{"model": "masked image model", "encoder_norm": "rmsnorm", "encoder_mlp_ratio": 4, "encoder_parallel_block": false, "encoder_patch_size": [8, 8], "encoder_positions": "learned", "init": "lecun_normal", "residual_init": "scaled_by_depth", "lr": 0.0016, "beta1": 0.85, "eps": 1e-06, "grad_clip": 1.0, "steps": 13200, "epochs": 132.9, "lr_schedule": "cosine"}
Rows from block 6 of the encoder, named by matrix and row number. Rows with one number belong to one attention dimension. Each number is 128 + 32 x the weight over its row's rms, rounded and kept within 0 to 255. All counts start at 0. Numbers have three digits each. After the name is the row's rms in percent of the matrix's.
# q: attention query, key and value (stacked) (encoder.blocks.6.attn.qkv.weight, 384x160, the q third), inputs 0-159
# k: attention query, key and value (stacked) (encoder.blocks.6.attn.qkv.weight, 384x160, the k third), inputs 0-159
q.5 103:085074125084127126123150094093145142117096083153139127124088179127177119133088153166088131081102119157062114128097138150130075092137107115129141127131136176151108030140168091090097102054155155102151164102049140150158080124155116098083127127120129165154202132139143117157127163137175163142170097086142086078107073128095123120126151194163203107180114128141110128129107152151170119160204157130102130111147151099066170096144088073090120099127128154106168122098146137181118102103119156
q.6 095:178084152124116111100150124118078129101110151144126141117046122162148121083177118096112100121153173121112083161090133160133124115062149081095094108179135098114105087096172161122092124107111150178215112097139147080132079165136150169136082149132148164099172161105169132170174139113097188178119100121095147132166163139115065178134115126138169176103180102077208132094097148190163116139140088120151091167111129067165148159135095091142109159108096135078139105087165134080114094134128115
q.7 099:153148128085122132107120148097149126094163119108123170121134119148164169102060213060074116188100137110141145095091144141115110143130112148137093136124186108147112127161177129124090131058189103158066149134184132130187191130160141110088091169199136153192135118119146102084115105075154152194185161155125120103138118165114146129130143087127129084121086127080129076113109108075172118191183186094126154160095093084132126111144135141060130147136142121108107109154141118091167128161126177
q.8 115:084120122144162105164141142138144133162108175101069089146135108096067167111150186090150075126171065127125197074085147148112169103078135171145118130160089153180123154153104125165141130130139102135102151157076131169092100139099105134125111195108137075118168175117058138083138079157068100124116175142125146153119086123096160156095164107147148134139146095138132070078093128103119139133031189138078082170095125096116115142177146137126095111121170178126117102139068072118114119092134110
q.9 119:146167121138130129161141094128126127221165121101138137113119032072067143112137170125147112131203095119169133138077140143119169081135131130182096106130103158157148131108077146143152105202156110117106124141110135113156142080180155158144091115139150112124096139151133173116139122128112134095133083137092185125149116113132166231127102098087140152083082108113185119081144105100085129156133165101131149118118068120155114172103176186133169076131081171099111230103092138167130129132118153
q.10 100:098058164111187115168155158149090116157155107144089132144100049134104114142164133064134083120170110091069153069063182113113174155145143164154120125176091118121145166150150105130066127166191095128082095144149161085098111179139165133154122189154165080139106120117109107090120129106172114118142147099139142109166146088077159181130102038089158104136112188133124128125193164156116128114080181150095117153097090064172147151142121091118087139117127125131137149112111103124147172111116109
q.11 109:104124113081128134107135151099151113088074136124194151149145152114140107134167093168085142074126167165060088090178132110180043219090125133058147185133111128108125133139141119106161113144113102099105126095140084161100083160151134144169108145126147152113084081156141137171125166124114069082155136116157075152113124117134132101102150138192139144092127044147118090143149122141164113160156064119067085084132160142117187099081143117083141180131106090164148087109102118098173129102170136
q.12 104:136125194193150130128117132132085046111102116100121092180149104179199083109090136139142188116134129136139141094144180114162098119145162164136094124148127155176173121152139149152111162148110148117159142105106127115123092185091115092147159131052177069163156117166166120136124171109126078127114091139110142150145129140132135133136141144185099124160167119176184110117072106151157192136075155160143136145197160135154117089111232122065096130077174147149100121153162096185110137092159118
q.13 105:098166092158175185156131134160199120163205108139136129081161127113094127068094089099173152136161109107131096112095138130153163076085163150131107169096124157100141143088151174128158104195147141141095100141169190150154141108062149126123131113086153056149083176146159152117152081114135094166137143113068136101125096172167097167119117160158142130124054077112128111110153138135145116117097118081177133068151107142093095162146137131144171121100119116153096190105119093190079083160165170
q.14 127:162121067123141134146106161111099112096089123089129134116125192166153057123131136094110173155087104133131102101110151075144122179148100061056157122108127111118094088147154164154148129113064132156162177127088119147091049181150147098106177087093118134125147121094113130167113150157131130140136112101197122152128099140105114108100153210103116140125169099138113153161091132122170083128165015106100130130163221130136161157128143081072131104120151144106149043120155150131118097144104114
q.15 096:166114167162106101140094123070146146135166149097075098175128136134125112154110083107140073157149101109124160130170108207175120089066116124134103146115109130074120132121138128168134169078109109092109088099103102128122133172159112112137147113114093156145218065122069146146085144167144164162142141078071142129101052119108175039069147136115123111119138098202154144169116116157110100134089114047102106173149125158117141077115184161079107100096151134149091151117181120131122110147134094
q.16 111:085152134145135132076145130066156132102169093145128137111147088068178211119114132112116099081126142114155175111101081135122147095137125180148145136125114129113114184182082143132068118124159077104074163141128129203118145106171141121124114172102138158129113113084144116065175091095140124155181137131090116136145134130118115150128126094044134092139145078088142063130162151092061162128111127114136141085074081111104169161115105194148123170190049122123123180105151160108121146198113151
q.17 092:138153144135150134123066150153161142141160158086162165135110137108111146105134088074080064135162142122110120136169145139144166144146175138133125088133165122131070137121147096170142167196154163203077121073197149151152185111095100149114133108128066135145114173129176184139174121191116090129140120141168122116117073183078150140089112110106142110183094116170100115115142186098122113173154255148148141144074097124116110141128135147159139108130134164138144095125127109163162147178102185
q.18 114:155160111192083128165114124127174163178201150130099132111084148057106142171069111114161110125188129122136141138154134172102172067125113172163073136124089118168114216138133156157119150164203124133115143130165152133134161104091115141126161163198130094133144150127087130126134146129131143125110162149127094092161158189162128128152175063146102067111105140136111081086137108140160132144113157103103186131091100160142092145175132145093139137116150137099094127124082101091153099055098225
q.19 116:150111125101120140107137099068164097124091145108142114104130165159130114141144068131153154153080117106145063123147136159180086141090132093056101103124193139088130092104155130138160140072043158160168092084093075101137110153140155122101148087143137161114174147141099122163107117127211126113162109120127076145148143127095063148128104134156110149190095099137139157173107113133148101143137090104130080126133227118156110131155155110034058150117150106150185148098133095164109133168169077
q.20 104:143143107161122120144150137153096120107104123160088098106091150147168121115203131183152141179100141124165140146132148161113061186087103084077173136099169146071110128095163112077115133139153146138220111182102110074160129150131108158070135083176115242107088107120109147154139122131142168103069116099127111104105119162123146151155160232115149152155138133132081115137127155147161139134168064070123107162127119104124175179145075119129122129108085146116186138108121125122132179167138099
q.21 125:078104070173104104174096141089119176091112118181142123164131123104139123102095136162129112180088186135117131173176142088053082124131062112116147150124152147158144116196123104121132136109150069083132150125161124165160161147136156127096132092148115185060086103115120136105150103072081146172113136151137161110133086104157121100090093171131113100123139126104128121179121190077161083062194106116094114100092102162129134157139053194143175131208167143109104084116141111142133155125149157
q.22 110:113104095091058081134096156130140136148075151107115134112114121185118070162149159127074155144124146134131121135176142094119145126103094021094096120091121126120124057126082151160104144086051132169156124168113089077174169137165069129120221138065086144095130130120138112173103146127107144092133141107170115122216136185140130143129135214074147146130139141144120180127101058101157133139160089152134142120141176151120139136111147081120131169122129115121167147131178154161169135106112116
q.23 112:159107107089141159123119133110154121181152136127133147142130144198139128091176136113140077104077199074142116212072109188147076133128085075120096109148166153158153105126100121159070116077067119141178110107064153075126105130140090136135132123190083141164170159165125153114152112136160133094080124116143115123137132151146164151152091102106104094106071108104188187083133092057195131168184106185109090117095119118098132114145141150150106138076111148081168082099145120098131150119115115
q.24 104:116127136122132112147089094134139093146156136091156166141147134180143119141148129149086103150096144100096113134146116163124028116102142127105152120083146098145141169132124125105134043182119070091066121215161123159087141138132113117129142103125136072112105101080135148088163099118168142174136130086124047117082119117129121132148130182194104148127135075090096115145158133091117144059104128149085171033085139141115150080155139134175131116133161122169154125088198156079050137083132139
q.25 087:113164129181131090141084129152142128163149187086153183127121157118112066091066131119145141098101137087163139107185085086090119139081097136115117139100143148138154140117098139081130153132170124082102129159158134164148162142071155136097139123167169183156131047069171172117130109135110160144148160190080122100027179138161123102084168170129082152106122169116088116120116164133114109117097123107141161093117142148130158167122049129060080154099151106146057102069160132112143127153123147
q.26 108:122122123118154126086105122101117128149140124121146147164077141141157144131097156119021134144081120125080143159146113122116139132144114105126130105150056137172091095153167079057068119097111061142084130158146145099118156132098130122104082129140112151119142143162179068112104097154182122128230138134119104106101123167132118084136106077177206120058107198166160192102145133127104117118184193144085153145114116150144119016093119124108171146112139115142164098131139138123152136101136145
q.27 114:119073213076154158084138147149098141164054080084162165101129155142097116095167123168090165185110177105127160141162154125147173204164134146157122067150179092117141110185111123135128131115107140137177123128182141107211147159069114115070164137137131150094132089112181151149143123144120172131145183113188113108166067151164164107117144094177139149187149156117118159184070145096124132124148151170139120119108122096178164114125134143142092127174115139154127062140141143159168115140141133
q.28 111:131152132121157107130132108101175128109141173173023071147105077140139091157175145104161072125105065090145125117103141131140128114120093053138112160148151126178134121134148187106100123102208172155079148122075104165101083150078115163165111137109156092169155138131138139124111181152148123122094104112123095107135143118152088146102121159134106154054123083124159106101153083191078125110088104129107148206128140149203107083169134085074112122112183172137132095112113081166156099122159115
q.29 104:115147112130144117099157144145122112184197132078162178111097094107091122074079173084137133203190130113110169152162152118117104196071130150150114122097137115141146179136139144143133044218210067142144159147130159167124123132124105098100097127129149062160118146134148110116119113133097161119107146125110084136124115093122136111119155095149174137145137146112071143049111158110137170117118175142112193095154083149081104138154105198186164137199067119138106146139126125135133155164144126
q.30 107:123173095110105135148153115150144096146152152206190124110185143109081144119120125119175195135172095153168131138137154071111139099104098147127170109061134120122125182077118092096188129163084120138133153152203115165138131084113153145103187071076158109111130136142122118155135121197091113115118111138083142135074114104180156167124138167162136126118102085092145140110164135133132136106115067127140129048166102163153138187117133124120168128101094229115081169123066119110147193161117118
q.31 109:116139090187149202073111149121153110166157132110164134097158119073145157075138088126133156128136152106105130165158079160071192112121132151146176109110118171075118073131153163130174097204075124121158168124193103155138152133093126124058121095156104133086097175153175172134156102110150147131097101115105146154153104148135178106124154146140128135132092120106096058179176150139129127099176119083158126041118115151071140098137161185158161112135085076173094119130105064159130108108145112
q.32 120:154135112154107166170161113150105098105162126079141166066099109080101162040140148148185152124144115150158108143156147101139136132064081144121151121118127117183119126120103177195143152223067088124189129124166141143185142107112136151067160056150144139092148147105188150167177102168145068062123107113071146135076084138133148160099126156102179163160100093144080092122147125104110140091145099115160110086119177115154105135140159166128133113150091097128094132152145109132133148116113193
q.33 108:114072072136109145118096088063141184144152131135132133099114174145126102154114042170175113161143132131100135153107082179121094190069119139128126137132097131065074190124145158086170117168090151171147137096123106126120135164106131133097068153158164192093092136199187171145189111102103110121136123150103098137187156143128143171109163111143146132141114083094090117100117106126146151141152125057144093117147080097095170121125145156145160071178084119107171112040119122097112138133156148
q.34 093:043143108139136144081136124158086122091111136157105096108125098122141079199131142081195147150129086089097114098096119148144149121097182164129123092121148127185143117069073119172113177144172159121061118066097120156064098134127131084156159125105175169178133128104097161122118176115115133133129089128087114181063131106137153106121122096146055144119155132190152129110140141220104143081040185162152137135106161144141170101113111104152133150106149150143114146106150166161123133179112094
q.35 086:156145127122171130138154112075173129074110050166128122097202141141135147157072107183123158156108138119134156111117129145124090175171123140094169105079146084172143140082195124123162147119105116146148134122103115140114080105138142147148181089033130129160114063078133118180084106174091100129180100114120048136126130116161126127095148109096150147155110114179130113102169157136070144139109072141101081113133185148168143134137088151088098151095051123101161165143045128146101166116105124
q.36 104:103159110116082158188121086147108124116144153117095111141153154123039155153123168165190180094152088113094094137075129092139143112092118189082144114125142136141106143093133119165147149213109165152145086072163096084118134113133048063142102086155139091131124160138115136182132118105172124123134161135144100172155176089139070177194161099156120127165168092139141090120150110131186158159126083117156093108160122148099115135062173136127162134128069148123142162145048096141146140143096089
q.37 097:189089154084146167121114088107157094142066128081142088162111119125193102136152106111106106105077158125154060148156125142096104137069112100133149161175178144114140104108105132146131133111097136152141109113129148043180098188142152134114176082185103158182197170147190101167122139115151096114121124094112128121144155168127096136153111114114112136120130097145144081127090119107193175116219097100123111177145079124119100148117138178142134135098057100058144182134173135113143162143179087
q.38 098:104163175175156135147145114205155115167157116096150167088122077087121148130079174096144125108156118081102127131193152092120144154099097184129127119125117102155117124102180152154154114167096121141169142098155129084144155139127108136081113097157110099113104196154170141082126091128089075151129149160143135082181065107098145147105144071220164130157105175119143136164137185113129133168158205165075131102105123116207100115078137093080153163071119126150124152122142136146097180123107181
q.39 106:129137192149137131163148085188137118150140144103090184153104134080122133137163132131156190141205066160146162068081144113154156072107152101152173106080117136125112077107129115126194135162158107105133108133152136156069150111121127121149120151060155086135051107161078107091133141167143092090100118164077109157152100082167107112140138095095066154177154108130137107119155103119109165150072116121149148075152119160126111082125219155142138065150143092154088186147107095140148152156163154
q.40 087:169077139169148164172083160129102162094159152082140127145151179196133119134037170105114051122159114054126103089120123154132143152170071145143083110164076136159135129139128116080130171058143108129091137122145145120102140169065138168088182181129082136180104149160103190082119131104129162111161195148138166123129090149143167130148092173168103139051128152134113150120143080131094158174106123149160143152124133136145133085112178121113127138143193132131132126140109091125115117086143199
q.41 109:125100083117110096139180094162089102128176139160122123142124132124113123137151104076178182173102105116204135119138121138138129136133084126131148106105184117164175138114116144138188145120120097117111124087120150140184193071127170128144199140134100077177102101115091088150067107194127052070058096163113117159100150139150146147094101162165092185047105098106114149117165078119146119089109125156170202080138139128141077145158172090131142094074125110114094131135125152153121090109147165
q.42 111:102135171121111084182207119113114114129149165123133184119153125171069124117108115123132111120143090092140119092114147157118133093107158093124084119125092114141098169119154144129155128194187115200217139160195133174174151158113092118081136169118097122162088093099160162120144104091142123104124179131101112139183186155135179181092136119112126102184168164113157114094149102110187163125179206113124173101113052156122085140139187100122124088131108121141204137090103093133117143131130139
q.43 110:112165134151130055155141128177148122141188142112052151139068112092104115129116102107124084136184103140183155124086095118106184049143188195180108085162058150150128169081119108116133143132154113130075119101116154155130137156206152190155092179140099163140157124125170105035156108138130106126103132148137089090141131088146127122103131073057132140148109145145108156129118145112147083134103222097122160167121103136115113131146109175121125184142090100106137151157157117145091118131094115
q.44 102:141147131181121129150177175140140135147118088143147135170180148129139133092185154169096180149101135119123136151148146134079095171108116160120143133113139110124134133143090183130175056150095119115131154119179142128166063087108107108112167069138109139108111157143087088157123128133183090083099102069136140118085102068066078171092123134130126109151118129076095145154111187074111156085149094186147159076163095118151148181100068171139167110098117071102118189164140126128072163199178116
q.45 091:135158178125169103129168127164143118173129132105113148144187127074119153160129088140164114116126149103128121087148139152123114100111131221132083125135157161192099126116122153163144180156109167174130128075110130112123161093183075133105148160147160086116126130096176153214120149200095162101123141102082125152146149123108111180202086085166126119140118114139161146103113129150096140148125203097135073125165074107160140114113224105141168123080128145104128167098045105099140128158163188
q.46 099:111122125105171130108112104090181075144105108077112153129126165130090124146101131037122085167103141125130105133099125143114112116091178127134112076125092167099079127182191121092055151120115106148129127089113163129126147179111151162144098106191135130127092114186176125136101086066130128150215126118129123157099166161144002118137100106152127113153132139132131075198165152161111099181106176144131140119095108107092134085143140150142152149149112138079140071181096076129110135091081144
k.5 101:128147132111117126103128128123168086168112129099134160118141074129194146130147118204068167123089133177136137168135120080195132195142155098187137088085137110182149114154122083070132133168074145111100106104091135127152165124122133151134110049093128159179120142132148106119180090136211140141127141132129124126090158137086109135149110106112154101096157118127168153162055101160113110157098115123137110092178100134077217125068205100148056129153082126116144083136154103114103101173120100
k.6 099:117114103088176139111090082114147144178149135130085149176116151135247122078168156151130149180118157113177101084144122168127110154133168115112147105111122188120102126140108122116112156143105100127058109160112201116096112101132181135140113138161175129108044122186080140149204120130112145112108132192121128115120123134124098129169152100200133135153105130170060167090137170106075118148083118167098105142076118142131118154148073093100110074139115199165157115105116141100133191129090125
k.7 102:178103129187091139118158117106155100125153096100084144087090106143123131113105112130097158062135115119100142115087111137087125116130149139081091195072134130109136123161104079111106170174081165081104132092115112149158152199084168179161129091164118186128113109047109142144119134076157126141149120125153097105108134103104136132145085174074108127086183183142158132067128158113147164183139155138138118169119127131178140101085175165182127076145149085075125122148128141113118108161013092
k.8 108:105142150152118086123168174169161096152155154107119164102149157114009141155161135097091101167100110086081111151122112076060141135197130110104082173127150084123169134115119151125149168165149153140084070120084152126159108131146204116141168139173073086117072145121143146143124125170131156091113141173105108087054087130098157079159124106092093115129126093165057120114137112146203182147102128150144156154144084116100123127156187151124159092107167122139110170114150142132154159086112108
k.9 112:106151094111115117188114131173133128134196187147071110113066173128081131148124121121176120125135128123083116126182109080128109077118167129120078105161104123187077135105171107122141140123201128126109136145180146127073148116125109129072130195186141086154054115155109182124108084142132114088157117117089147071153142140128105085134168145108086138121116106094119067091153159124184118133142182133143158109056145139182089167147180188087142184114175170157104066131109114127154149114114137
k.10 111:102202135152139098149151176133124056112206154135105162110132111179144174112102114069141138163106109099119134131166139126119115110146101105109136078150154083131114153132117120098145120149121109124105111123199161167163142101137131125121099110096088116129131185128123112145088113171140144121091146193085093055097083071088121099132142149122128118127167167192101138093137136136148163172037113180117142173105137099086182096181133144127102078175158048154123159112101094041139135114081083
k.11 103:115136180120155159100030073120127110106091143130137125069195093107182146111113149111103196148131156172184100183091116143115125126104155147161123044143143117102130127200111126176105170138155139124167159142106133107120059124159169100112133086063117133119179109145115120090138109088161154123139100136151128181105100152140143097127125140165160115090137127120167136184128094204163162108109116125171089094180081196124129088125114138149065100065122077121168165149159162108159132160129117
k.12 101:092120130084227111088130113150080107085065157113098127154195119111149136123127106124158134093138133136094069058150169123105118131082106127110140117079105195150085110121077105125122085136171123164170066099070087138126091180182154079101174166127076106124143151122118095147068129189122119084126097126130171111145130141131100122112145069164130172154141139092109126173103147129118122177082115167143138143133095125133127105106152137097148222168169177125129133099154125126190129101193154
k.13 106:119118156111186109124116147163166123123173112145136108122139165144070167185111113102205084159143126141100163107190085119140122148129115125132117098135118120192085173105187124068084092143106110166120173098180105125060146072158066115135124147149154115052087127120104161108076122181104147112130119101132142139122133132135115107088143124159169158175090152127161130129132121079169114146166123067119178100119065081145068142125161152048170169073093119169173146124125112166193099128141151
k.14 114:083099151122090099149096097080098100124090089106163135134114088124198121118241134101109131132136127148129094158110126162133110186176153126082134118126161127113117097105110074103134121109082157094161151110090100090154113120147170109168173068035118170161186100142111116115131152102143127134158106164194158110107167109068175130146096102122155135104112112099121165139109059183147139078111137153126059141176150104098166141071098116171069119113081095172133161078150137135130127172121106
k.15 105:109106081131055101117174081107144174114120114134184145172255113107160166196087146154093118153159140111110102124114074126092159094125106122092143088076125114144144123146084091160100154097104174099130139124121091177100141159139166105135142172153127139156127168107145157159071127136149167074081115095127118114084155141101129156137058086094106148163154125135160146164140111109133067105127156071098112175131134162116127164134111113180163116093160090107114143187139142092151062188161088
k.16 113:181172154181101128137160145123173130141141137108111115108127086111072118164141167126056142122133128136137166105139078110171115042100115085095068163106127103102122160092090136149135136164135150149104127187099128110134142128117128173084134107153103113151133158101129118106091121086186119128109209124138163153143135102079228143131099154143094085043161156107120137111055051115141210124089092132060135126144143128194143168168174106107132103133112106136110115120145115108123112112057146
k.17 094:085099142166153204154164181115087103106162131061156163126101108094135172137177159190135175118081122125135161124140157152073106108152158121134116153113126148176181150125160106098171137122049097141146111116130148123072171136152087138088176149160173161127162140071128194134079113116166124121145175119082101085159099123129100095128154131154140148116150089091139100134132106109154168164162120099161176136150130159177145149108174185073128152156085069112107151098155110161046111090075090
k.18 114:121077090141110134140101170134162128121167137154148176115146153148043154186078105117145149126060180076126139130139097150133096050164073086089191100104127134121164130121143119137169135136123164078098091108155138153108118131063080091185159179177186111101131172133091152120085136140128130141098180123080102160121090137138134106122137149103138116092123127142051078115184158104112129195147150134169131144107113131208112157141187133160143074100194139158117108160133130121100150163084113
k.19 115:133106148087192153114126080103150138108093123155084081122146129094211142082113139137203124176203171123152087124104075135093130140088128129149129084158123149125093094098117163114121120166097098103142166109133133143118107172190150081151139061092124146084116120157136122162173108132131136142122073100125103197114149161126114154065170095124130137151106093162074136164156104114118067068155118125089085136152098076071103132117091107087123201151096148070152124155153149126141103116197187
k.20 103:122141138119178152116115088137164158140092142147123143105067164172195143086209193176109127115111099189176149116122117114130129178191131127183178127153131124092072102108119097117119087118144118065105176133138132110117088133183128101136128145112152116113114120199121166106183127124130126113122114190131147166138166061111061110109143132152133142065083125094141100184122169124133133125151089093141096124106185129119109177111099083224092159102097145188157087108143148130125105193142150
k.21 109:161170109141080142109088168162163153129100076164117121088117105134146124154126085102069105109130160174148176114093120162164124139132159103111145150110132125103099161058196118171118137167086123114091169128111185120131130019127107091106101124152118139132126092127159153085163170134113137214142150122135166166152151139165125164105137146106188077132093136109177159150109122094163194183115098180146103096163124126133170179102140113158147033089072161152145123103144118109075169094118107
k.22 102:194106128096118110107119071115072150156068098134179077158123162201175129099149080147149103088112123111101141138123185109135095152170133154126092135170092121104166083111116079109103083100080158071147144170127113120110122109128160105118175135116145143132099125170120135194177179126181093138156053071106098107148184165063111123135121089148120174183120079115133112133172180152072116102113127124152063106110165120085130130118089132183185179124137132089129125129165108177168128139160134
k.23 109:156084080182143177102125126148171131141142194159077095179103138144198171112139129186148176128155191142152126188091141077112091136117125072143105121126138110154118115156137142152154153144118168098097098120126200106123124108129154093131157105147231135110117148124117131170223148087143100119107094114091137092087141100163133124104127117137147138078181148150112135118182185121105137118100117124107090109072135068120100196084086113106124134160092186141178108070096176150095123145114122
k.24 100:171216180126078095119118126136095135135117117124143140099118048112137165128046088090091104091094140161137104126181115110134141184153160154144158148105070076133157145130146119105103173127075150178186144123150118117129108137078107103099072105144115063186190108106177129118129176105116148123129096145136186139147139117120183076150075110113080162123186170101162113132186081154140157151147081125136154132151158124128118111154091153113122110068051126143190143110088169113102119157127121
k.25 087:131112091148079108196133124117108191168137065118160085171128074166092102179067096110087119140103147127083184150101121128110136080113160159135145146115127123105105143111145142183134101051069120126138169083219129116174112108178116147135067116121111128094181129109138156101147099134120166105127135110129134166162124143191122141118158136144150082123086161144099136091148162097144129108169047088137135148186106112141137139118126192180139132038155164091136093114140191143114099162169117
k.26 102:176114159096112083175182115107143101128076148108132107143118096136131144148103115140143157117110174069119163133108174202165065092153162083141125116170052110092092148206126105133116102126106191144099091093102168137137159141126118090103082097103114083143100162080123122161110112079117132146194083100121115119151098067151078134086122101115144098086156145178171123125095161082120157140115105143138143141071125156117193136080169192085118108191135135155191188129094110140102146156126157
k.27 110:119113109085117173085130150135083108193089101064115165106128110124191111046121131117076179044109133160133143102152145103111132210172139131160081147123130125126070164216096117113105129192113115146142146085053136110089121127133102157120153099099071154095117156146108127204125125092143160147101110081108149100138122141071129087122137158144108185103148107155071133114099149155089152125108107135162190146110187123140154103126141136134111124100131137063103133046144150132111109098096134
k.28 115:088107105120138102202118117134144124107104147161118121218128130077134115175098092100131055125181051114058088138134130110085108135142161132163152057140099114192150095125134165109111114123143132103144077119150138177131110143165150077075111152149136127081155129164162111155139158116037137069112080125093089149142141159179139142104121105150109100130124113121153145117175175092172098120146129127129063156114075116101070139114120094128129155128100166187228162142097108146147138133170161
k.29 103:140172152123131139147122154178086110158129131147136189117078098131062133109159148066139139097111095125165189090193128098153136109134100162114145155138166161098096134145142130178151057129173108132111122108117148124067102119097092147155116111165094104117087148171118128118110124118126117176097052122140079088166081151107133103104150152092118122165157143134133045126140110157153136161171106166116180142167093200143093101200136189021123059110100136093140116105135142116122155082076114
k.30 108:045111107093107096117055116190108110093141147132143123107074135164059120100118114124131154119142084136187127152159140125147148145133158147131139134162146170171082108090140166134113119102213090123210160153165131114155151055134132114147161068142095047101144131121064177118106115127097096116139147123198175127152146135135142120126168127176139098121085127083126089154155134136150147115222113104163186086179065114115136096127122071114137122105126123146055130131089125140150109135134171
k.31 110:193137131124159082129095109133161154122087128108126104106171095090086156178150101169123082101140137148156151113191037111151158132151121176111113117145110149177136134111141117158095092121105090193143168090129159125050115112134092140123161135112181134102098149123144167148179134094135108203152125130115117145117149130152119138058156165113155128097126129059073121197089110078126152099158166107166115119157085167210088107166114106095140086048085166127124099158129133108122102195114165
k.32 113:162130107090154164181062140142076142128103108089118144126145106173137136091133113114165100128134133126101120076154135093073157136106133155114137106173099177155067115096105155158148091120196146123164155107201134090095116085123117102141175144074095146106097100122139207100156152163108123165110109073168145138125109162127181123078149126134101163136139133114113112093163131151119125124181185106163192108090143154157029147113097174081162166040141204136092124113146121125114113148186097
k.33 103:173144148115169142125145123070244134142159082129111043122100140130098105088190113112140244143110148149216131136164047166161158145156103128169151132138109123103116113100153150155134122096133105151124105157187139115101172115146112106110131102126171148174091115197080120126109135148106157154141200119142078157120141139105116145121144142094160123090087107116073155162123176120127113139101088074139094126130113161201118125102124147128152056125083148105160160131125137167166135119119124
k.34 091:103129148134068089117144156131122171118146125101119110129153125114138156176121138120143088164167076111103114142141136148145157162072125106116116116149151092177128141172154193223177112125137070109098088135096111169186146185168184152084119142111102125152135183128112132095140160125073163102097169117143119092135122114158131141133176154172132077161149061133165162131198114165156097105124135153123153144079083127057093084138111079129175153162182112139044113084106135136187096114192149
k.35 096:127100088154066139133143103115190105119153150072158132055090131168104103068103116106086131090148118177179068127125095122139128125096171140106086132083116066166115136130114152115174087156156125139117136168070087119124138167085164176138145120070166163146147130117202078151142114140163161153172098127181102182150174119102094111143122145164095122077144127086125187128081118135130118097067084150153189104093119117143132097130109124116079166080137083128061146132112171164156090104133185
k.36 104:058117138089186173157082140113135094137154155104157055095092175216113174086180165066142168140155142165158140109204120145051099139116132092095099103127117069137118081082080151108136128108139089081172176114124151101150141144091173139143159115106163147136082147138091119162088101142149095093175132135085084096107113117134123087141181169137155118121084122111085136136153137166139148155130188110145163088143104112124129083109123078127082089120113081159082131156119109158189130131091127
k.37 106:129141097118185134076111092098129226124113144128107119142135146074216118148111098136183133129129195119141088120121070067163145141106134156143135059130069156101156108140173127147116146086173171102147122145123114126143151117184116135064113125133141180092081117159177181125146107099102137139104046066134106137158127143174129138138144099137130187178083112126132121110076175096097150096160125129131086094053187116150087171143118153138146146104164207109118127146124112124122117153183117
k.38 091:123086112128105134170114131148078119118202107057140173062115058135086176109164125139122123135116167130104123078144186154095121140147109136183100130072140126117124122189119064050132112151137070149147132057149175116114141116081137126116135161187112127135142153111113157118113115162140104197168177116104099094182066167078085108141148215111124112081135177159062120147167113114154147112151194126133127164192108132138116118152183183136128138132148093108121137119138144123139111121126078
k.39 109:099068109129147124140149117174047142118196075116118113120178163137106134123106141112179084097118091113092143103144169108144186150085133164110112128117129095157145141096096129097101114153162135168187116185107101160142109201124086123174103160082054157109095162110114119116120102157100124108113073151114071122115115184117161089098136183155090139133094094061069081141144097178138102076165174049138133142158105094138094103210102149123161155141118142117159139156138108147182116142147113
k.40 094:152077122099113072149125160124092090108064086093144147123109143117108134159139105145142143085065158058070118123119164134112108050186168123111109081109132104085087108144082177108117122133076174173068095087216104093147141160127122054146113130168134127114166138055164136133146093102160107102130132142087139149128111167134081062096162083122099090115140124107156104091144125141107134115073129130152136142083093119104127066166153135165137150105199196094150149114112107106124162109100100
k.41 110:085096116118153105133096154137126155109163159207133145141129191130110140123095130096193120130127110065107118132155150107098189097106144102154166116136145140110094152108156174132133132121186150114176137088148125159068114141171111083137080119103135103091152137149095173122153167172062186121136108102160113181116136152181113071115164113197087166174110147091091098107133066153140084098181183145133160110135102094102093185192137101149202166117135161107102160127163205159139127158144148
k.42 112:182140119093156119102134194182145064131154114126129161092131129119073187091167086160074172143074090112135151113162183119091097114161148099156157138127133086100113156063136106106139077112087072198150040127164121107089146157124085094144145149159157075131097145073137146119128120096094137162105094130144156142118092120142118108129157106088164138111110119130075101113134105144166099172175162053123125110159079124109062106188165123129137085131132140067198167112132134117185137137134130
k.43 113:147106090186094097178146131086153127164194151131098131172104126121074117204143169117130117185097083073125172108089112130128135043117057114056139095140106128153183140107135138135126100143171136099140098146167104143161159129051140160116093134124152123113138125068152158147112109103076167097123119156089143100105156142151176117112097135137093130172100087131111104147160153098147119167122107119112147173104211132152127123113128119186180052124177109144166108154144058068136091113092155
k.44 099:166151098118135142109068101099110140108133134114146156079116110138118136196111147138096127140146170161195131112118198115189159149129121198147125123118151130154117106130147146134178117163114104184192206145115114131084153105171074114128152081099166141122157106081083172107135157098120135175177097173167145131179110144080156140116136118211072169078120170133136101161111082139084109109144115151133159109152207125144098118168138133141134145154080153166084109042054152144135171143141121
k.45 095:090129171159171168137121119155122100146138137150192097092142146113122129097084176173126140160146154120071109136183090130099116105120211119171075067151105185158052148127143131143126110147166165135116177139151147126121166179115111069134158123129133116091129151171161162090118137138112116104112083140089123141085095156141084078101179147118130102170134108154088091099179131095124133076160116137128140128104144133167062121197217125094219146108180181111110134173112084157143129136175113
k.46 105:172176131134086099098161115121166118093126162083152100119122144143079128087142110166110121094144159150147153112146126161092121134152132095104135146086094115100090107152069140168131174144104060123124128196073142141171158117137149139122139150126184147173111139115118079107086069146165103107099160175153064134129042066063123105128107143120154098106169158097128104145111172082143157105071113147111111134157106137129186081135094126147082091170123081070124201167099095103123133191044118